A small audio frame classifier, trained from scratch.
Model: 6.08M parameters, log mel input, arch conformer, activation gelu, width 160.
Rows from block 6 of a small audio frame classifier, named by matrix and row number. Rows with one number belong to one neuron. Each number is 50 + 12 x the weight over its row's rms, rounded and kept within 0 to 99. All counts start at 0.
After each neuron's rows are labels from the 100 clips, of 14976, where the neuron reaches its highest value: "top examples" is what is common among them. Only what is clearly more common there than usual is listed. The data: synthesized solo parts of chorales (CocoChorales).
# fc1: second MLP up (model.blocks.6.mlp.fc1.weight, 480x160), inputs 40-79
# fc2: second MLP down (model.blocks.6.mlp.fc2.weight, 160x480, transposed), outputs 40-79

fc1.255:59 63 58 40 54 47 33 50 50 46 37 47 51 72 32 51 36 57 54 56 25 42 40 59 77 58 31 44 71 49 31 38 42 53 27 39 30 45 67 50
fc2.255:62 42 51 53 48 60 59 48 51 53 60 54 62 47 58 48 42 35 56 39 25 66 37 65 61 33 43 54 32 87 61 49 63 63 63 55 50 62 31 40
top examples: note D5

fc1.31:55 44 39 42 28 32 46 58 38 57 51 46 38 60 57 52 57 25 62 44 60 69 61 68 70 40 28 44 38 50 50 60 36 35 63 46 61 41 44 41
fc2.31:49 49 41 69 51 40 66 73 19 35 76 35 67 26 42 23 52 57 61 46 71 48 67 58 43 40 54 68 65 53 48 54 40 49 48 51 43 42 71 33
top examples: note D5; note E5; note C5; trumpet

fc1.369:54 52 30 45 36 50 32 62 49 52 65 62 72 37 52 26 48 53 51 57 53 49 52 43 34 36 63 44 71 42 50 50 70 66 62 61 49 42 51 46
fc2.369:69 44 49 39 60 52 57 57 35 43 57 38 46 61 29 58 57 33 46 44 29 49 83 59 69 73 42 52 49 54 42 67 53 36 34 42 51 61 32 42
top examples: note A#4; note C5; oboe; horn

fc1.421:51 78 66 54 47 62 43 46 43 47 65 38 40 30 44 47 41 56 61 39 51 55 51 42 38 61 52 40 50 79 68 64 64 44 22 32 55 55 59 46
fc2.421:41 46 69 38 57 47 52 43 49 44 69 65 64 58 41 36 47 48 49 20 46 51 45 66 69 43 60 55 80 40 47 49 55 67 51 57 44 53 55 52
top examples: note C5; note A#4; note D5; horn

fc1.199:41 37 46 35 53 53 43 53 39 45 42 29 39 55 31 69 43 59 30 52 35 39 54 43 44 62 44 55 48 50 50 40 36 51 49 58 35 69 49 48
fc2.199:44 39 43 59 39 71 65 31 75 49 29 48 50 44 37 46 55 69 51 49 32 42 49 42 60 51 54 51 40 54 40 48 48 36 48 68 55 50 41 28
top examples: note A#5; note G#5; instrument: violin; trumpet

fc1.29:48 52 58 67 46 47 32 38 34 44 53 49 77 36 55 34 45 61 57 29 55 76 39 32 52 60 54 53 55 55 38 52 60 63 52 39 27 52 59 61
fc2.29:62 49 68 38 67 64 57 80 51 37 60 44 49 45 28 51 34 69 44 49 39 40 50 57 61 42 79 37 45 47 52 33 52 55 55 44 37 30 65 39
top examples: note F4; note G4; viola; note A#4

fc1.204:75 41 47 58 59 43 27 66 47 56 25 47 43 66 56 44 52 55 59 53 47 42 44 52 68 41 25 49 40 47 54 28 53 40 69 32 49 73 46 27
fc2.204:69 50 59 29 55 31 43 42 65 31 48 63 39 40 44 42 58 56 48 41 43 42 69 47 60 61 58 37 49 35 56 63 59 45 65 58 58 46 59 42
top examples: note D5; note A#4; note C5

fc1.325:41 58 54 56 33 45 37 43 50 51 29 75 73 44 60 79 59 53 39 52 37 50 51 71 37 58 65 57 42 60 47 71 47 48 35 65 57 61 59 38
fc2.325:44 46 74 54 52 51 45 61 48 51 61 27 66 40 43 53 27 62 75 42 42 46 53 40 51 64 79 54 45 68 52 42 74 50 30 54 49 50 44 42
top examples: note F4; note D#4; note G4; trombone

fc1.423:41 60 53 40 45 36 32 63 46 37 25 59 66 38 32 43 46 39 69 36 49 49 54 22 60 38 76 51 66 56 75 42 59 32 54 85 54 46 66 46
fc2.423:61 54 66 54 45 46 39 66 59 42 52 74 43 49 42 67 56 48 41 60 53 67 59 43 46 57 50 65 59 73 49 38 56 25 53 68 63 55 43 44
top examples: note E4; note A4; note B4; note G4

fc1.304:52 50 37 46 54 62 49 57 53 56 52 29 58 40 54 39 33 68 49 34 36 55 56 28 38 80 73 71 50 53 43 69 77 41 49 56 61 72 58 39
fc2.304:40 27 45 58 47 58 56 50 59 75 61 56 50 52 62 62 60 45 45 53 54 35 63 62 54 42 55 54 53 46 49 39 37 53 38 51 33 47 49 56
top examples: note F4; note D#4; trombone; note G4

fc1.323:53 21 34 65 52 33 38 20 57 73 10 38 39 55 38 54 42 46 63 54 54 36 60 65 52 45 50 36 52 60 38 41 39 58 43 29 46 45 59 65
fc2.323:31 51 35 53 42 51 56 61 23 49 48 53 60 51 49 59 66 89 43 77 47 43 45 55 48 83 39 44 51 55 29 50 28 53 38 48 43 51 53 50
top examples: note A#5; note G#5; note A5; trumpet

fc1.264:46 70 72 45 74 46 35 41 53 41 61 57 51 52 43 50 67 44 43 57 54 48 43 45 57 62 42 44 60 56 23 59 27 43 31 52 52 41 39 38
fc2.264:59 59 23 66 52 45 66 68 63 42 51 42 72 29 49 37 49 49 48 42 53 50 63 48 67 54 54 64 52 66 42 51 49 55 26 71 45 28 37 66
top examples: note A#4; note C5; oboe; note G#4

fc1.430:43 59 49 60 61 47 65 30 42 38 57 61 63 42 56 75 39 42 41 41 71 47 47 40 56 56 42 42 70 41 59 43 64 41 62 54 49 69 38 45
fc2.430:47 50 62 46 56 48 53 52 34 61 59 49 44 41 57 52 64 55 49 60 52 37 56 47 67 54 46 69 39 36 43 56 54 59 61 55 35 57 44 33
top examples: note A#4; horn; note G#4; note B4

fc1.310:35 59 29 46 38 29 26 47 38 37 30 61 64 48 46 39 59 60 52 63 49 70 32 45 60 40 65 63 27 40 78 41 42 38 64 49 63 37 42 63
fc2.310:56 44 51 50 54 72 49 60 49 57 52 30 35 58 35 39 58 55 34 37 63 55 49 48 35 48 27 47 41 50 43 58 54 62 60 42 34 50 66 57
top examples: note C5; note D5; note A4; note B4

fc1.435:43 59 64 35 56 55 43 63 55 72 51 40 63 50 54 45 64 37 29 56 33 63 45 67 47 63 38 17 60 57 51 44 22 32 61 41 63 53 80 44
fc2.435:55 36 45 59 55 43 43 42 49 52 46 55 52 51 43 71 24 44 66 56 61 56 66 44 54 34 71 43 65 49 38 57 37 57 47 36 57 61 40 43
top examples: note E4; note D#4; note G3; note D#3

fc1.442:44 42 45 53 24 59 72 43 49 73 28 56 71 53 58 72 50 59 48 42 34 37 62 23 30 35 60 37 50 31 39 66 56 64 32 37 68 51 72 49
fc2.442:58 40 62 42 46 48 39 49 33 47 51 59 34 44 39 30 57 53 45 54 55 55 54 62 69 42 57 57 32 51 52 43 40 55 45 39 56 48 47 46
top examples: note F4; note D#4; note G#4; trombone

fc1.262:49 40 65 28 35 44 11 56 69 40 51 54 37 33 57 46 60 76 60 65 38 52 49 53 42 52 58 49 55 65 58 49 45 49 56 63 41 50 41 30
fc2.262:38 61 68 43 49 45 57 59 41 47 60 22 77 47 46 63 49 48 55 52 43 48 50 56 39 61 77 34 68 54 48 49 72 52 55 48 60 49 44 66
top examples: note C5; violin; note F#5; note A#4

fc1.121:64 70 62 70 51 64 68 50 50 40 41 60 58 30 55 58 63 44 59 63 41 63 65 54 37 44 56 54 68 30 36 51 40 50 41 45 46 44 53 60
fc2.121:53 34 75 55 52 47 32 40 47 57 52 29 43 57 41 46 53 40 68 45 51 34 51 46 62 61 44 50 32 69 58 44 63 63 49 64 44 55 27 46
top examples: note F4; note D#4; note G#4; trombone

fc1.139:40 46 55 47 70 52 51 66 47 65 51 43 56 31 61 49 36 58 38 62 46 53 59 43 66 65 51 70 47 48 46 35 32 61 59 51 66 63 54 39
fc2.139:45 59 34 55 67 66 78 29 57 47 46 53 46 43 75 46 44 65 41 56 48 36 57 67 47 50 55 23 49 70 74 68 43 30 55 45 49 45 59 52
top examples: note E4; note D#4; note C3

fc1.235:56 42 63 50 60 58 56 37 60 76 49 51 57 45 77 59 68 49 39 55 55 44 72 67 41 47 55 32 56 58 49 49 41 54 56 63 46 67 34 54
fc2.235:57 47 50 58 61 48 41 51 35 27 46 63 51 72 30 74 30 40 29 45 44 44 51 60 70 51 70 37 38 61 60 55 43 55 83 35 46 44 49 59
top examples: note F4; note D#4

fc1.241:35 60 34 65 53 42 35 47 45 48 49 41 45 58 53 57 45 68 56 65 35 39 37 62 46 47 42 48 35 48 48 62 44 47 24 55 48 46 54 62
fc2.241:83 44 53 48 76 67 38 60 43 64 48 43 53 37 52 56 49 51 50 54 43 29 50 46 42 24 63 34 74 47 47 26 76 54 62 33 35 55 56 29
top examples: note F4; note D#4

fc1.179:66 32 56 54 52 37 42 41 56 48 48 76 67 69 37 49 51 36 51 44 71 62 42 60 53 42 44 54 48 37 61 45 51 72 58 28 39 36 53 51
fc2.179:54 50 58 50 27 52 46 57 50 59 60 38 56 26 41 58 49 45 58 49 63 47 55 50 63 54 58 35 67 67 35 41 32 46 48 52 57 62 65 38
top examples: note A#5; trumpet; note G#5

fc1.100:52 62 60 42 51 44 43 65 49 57 43 53 47 54 43 43 53 46 43 58 55 61 47 63 52 29 38 71 38 47 32 58 69 51 65 74 54 41 40 45
fc2.100:49 45 61 46 57 50 54 42 55 57 49 28 55 54 51 36 36 63 49 72 48 56 60 52 37 55 69 62 53 57 50 36 69 59 29 42 56 55 49 36
top examples: note C5; note A4; violin; note B4

fc1.348:60 47 26 63 49 72 51 41 39 48 49 36 57 29 27 40 56 64 50 74 37 33 43 52 84 62 50 49 54 62 50 40 44 50 57 31 56 60 42 40
fc2.348:48 50 51 47 47 50 52 51 54 54 45 68 36 57 33 43 34 45 33 47 59 53 64 55 30 50 53 45 42 42 57 83 82 42 54 65 49 22 65 62
top examples: note A#4; note C5; oboe; horn

fc1.208:37 42 62 48 43 39 46 48 38 64 37 64 53 54 58 66 44 54 45 56 56 48 28 35 54 68 47 64 45 45 56 77 49 75 44 56 40 36 60 56
fc2.208:50 46 40 57 52 51 64 53 43 64 51 61 48 42 32 54 39 43 64 39 44 24 47 60 62 40 34 45 59 57 52 60 54 49 58 32 50 55 53 55
top examples: note A#5; note D#5; note C#5; note G#5

fc1.23:41 39 44 52 40 71 72 50 47 48 44 56 62 65 52 72 22 34 66 33 58 59 40 65 21 44 65 72 49 68 64 54 59 60 62 43 46 47 75 37
fc2.23:49 50 27 43 52 40 31 41 49 56 49 41 42 66 53 53 65 49 42 27 27 58 38 47 42 44 44 41 55 69 38 51 41 62 40 37 56 63 59 22
top examples: note A#5; note G#5; trumpet; note G5

fc1.394:38 50 48 59 37 30 58 51 49 45 35 65 50 60 53 72 22 38 34 41 58 40 42 43 54 26 44 67 61 48 43 47 63 55 55 49 74 41 36 47
fc2.394:34 60 46 47 37 27 43 66 59 50 36 42 40 51 45 43 56 48 49 55 49 52 44 62 60 59 37 31 40 78 53 39 36 70 36 62 45 48 38 22
top examples: note C5; note A#4; note G#4

fc1.37:57 53 47 48 30 45 49 26 40 34 50 49 47 22 66 63 61 41 62 41 21 58 41 36 37 47 59 63 59 46 31 41 49 31 40 50 52 41 58 44
fc2.37:37 42 39 53 73 48 45 60 48 43 45 25 54 64 28 32 34 48 37 61 57 47 42 48 52 53 57 33 40 71 59 59 33 63 51 56 46 65 55 42
top examples: note C5; note D5; note B4; violin

fc1.163:50 18 67 50 44 19 44 63 50 46 62 65 53 53 55 75 58 37 60 57 59 43 68 36 72 50 66 61 64 28 40 47 51 53 44 15 52 46 35 60
fc2.163:32 55 54 61 32 60 46 54 50 50 58 25 52 67 50 60 46 50 61 49 49 48 54 56 45 51 46 61 20 59 54 49 20 68 39 38 31 57 33 42
top examples: note E4; note D#4; note D4; trombone

fc1.283:51 24 42 49 55 61 45 51 41 50 36 56 67 65 24 54 55 67 64 63 54 56 63 60 59 43 52 48 68 47 37 55 50 58 60 56 65 58 32 54
fc2.283:38 38 58 64 50 53 37 50 35 52 41 55 66 53 49 33 47 48 50 33 46 73 35 49 46 70 39 44 34 54 44 26 41 45 47 67 56 52 56 36
top examples: note A#4; note C5; oboe

fc1.347:59 44 83 53 60 50 34 40 77 55 50 39 38 45 51 59 67 38 43 61 40 44 53 71 44 39 57 42 46 57 55 59 47 43 48 65 54 45 73 61
fc2.347:44 54 43 40 46 66 37 44 22 51 50 68 46 30 58 44 50 61 52 57 24 55 61 49 48 90 61 64 63 55 64 30 33 46 58 54 48 51 55 49
top examples: note E4; note D#4; trombone; note F#4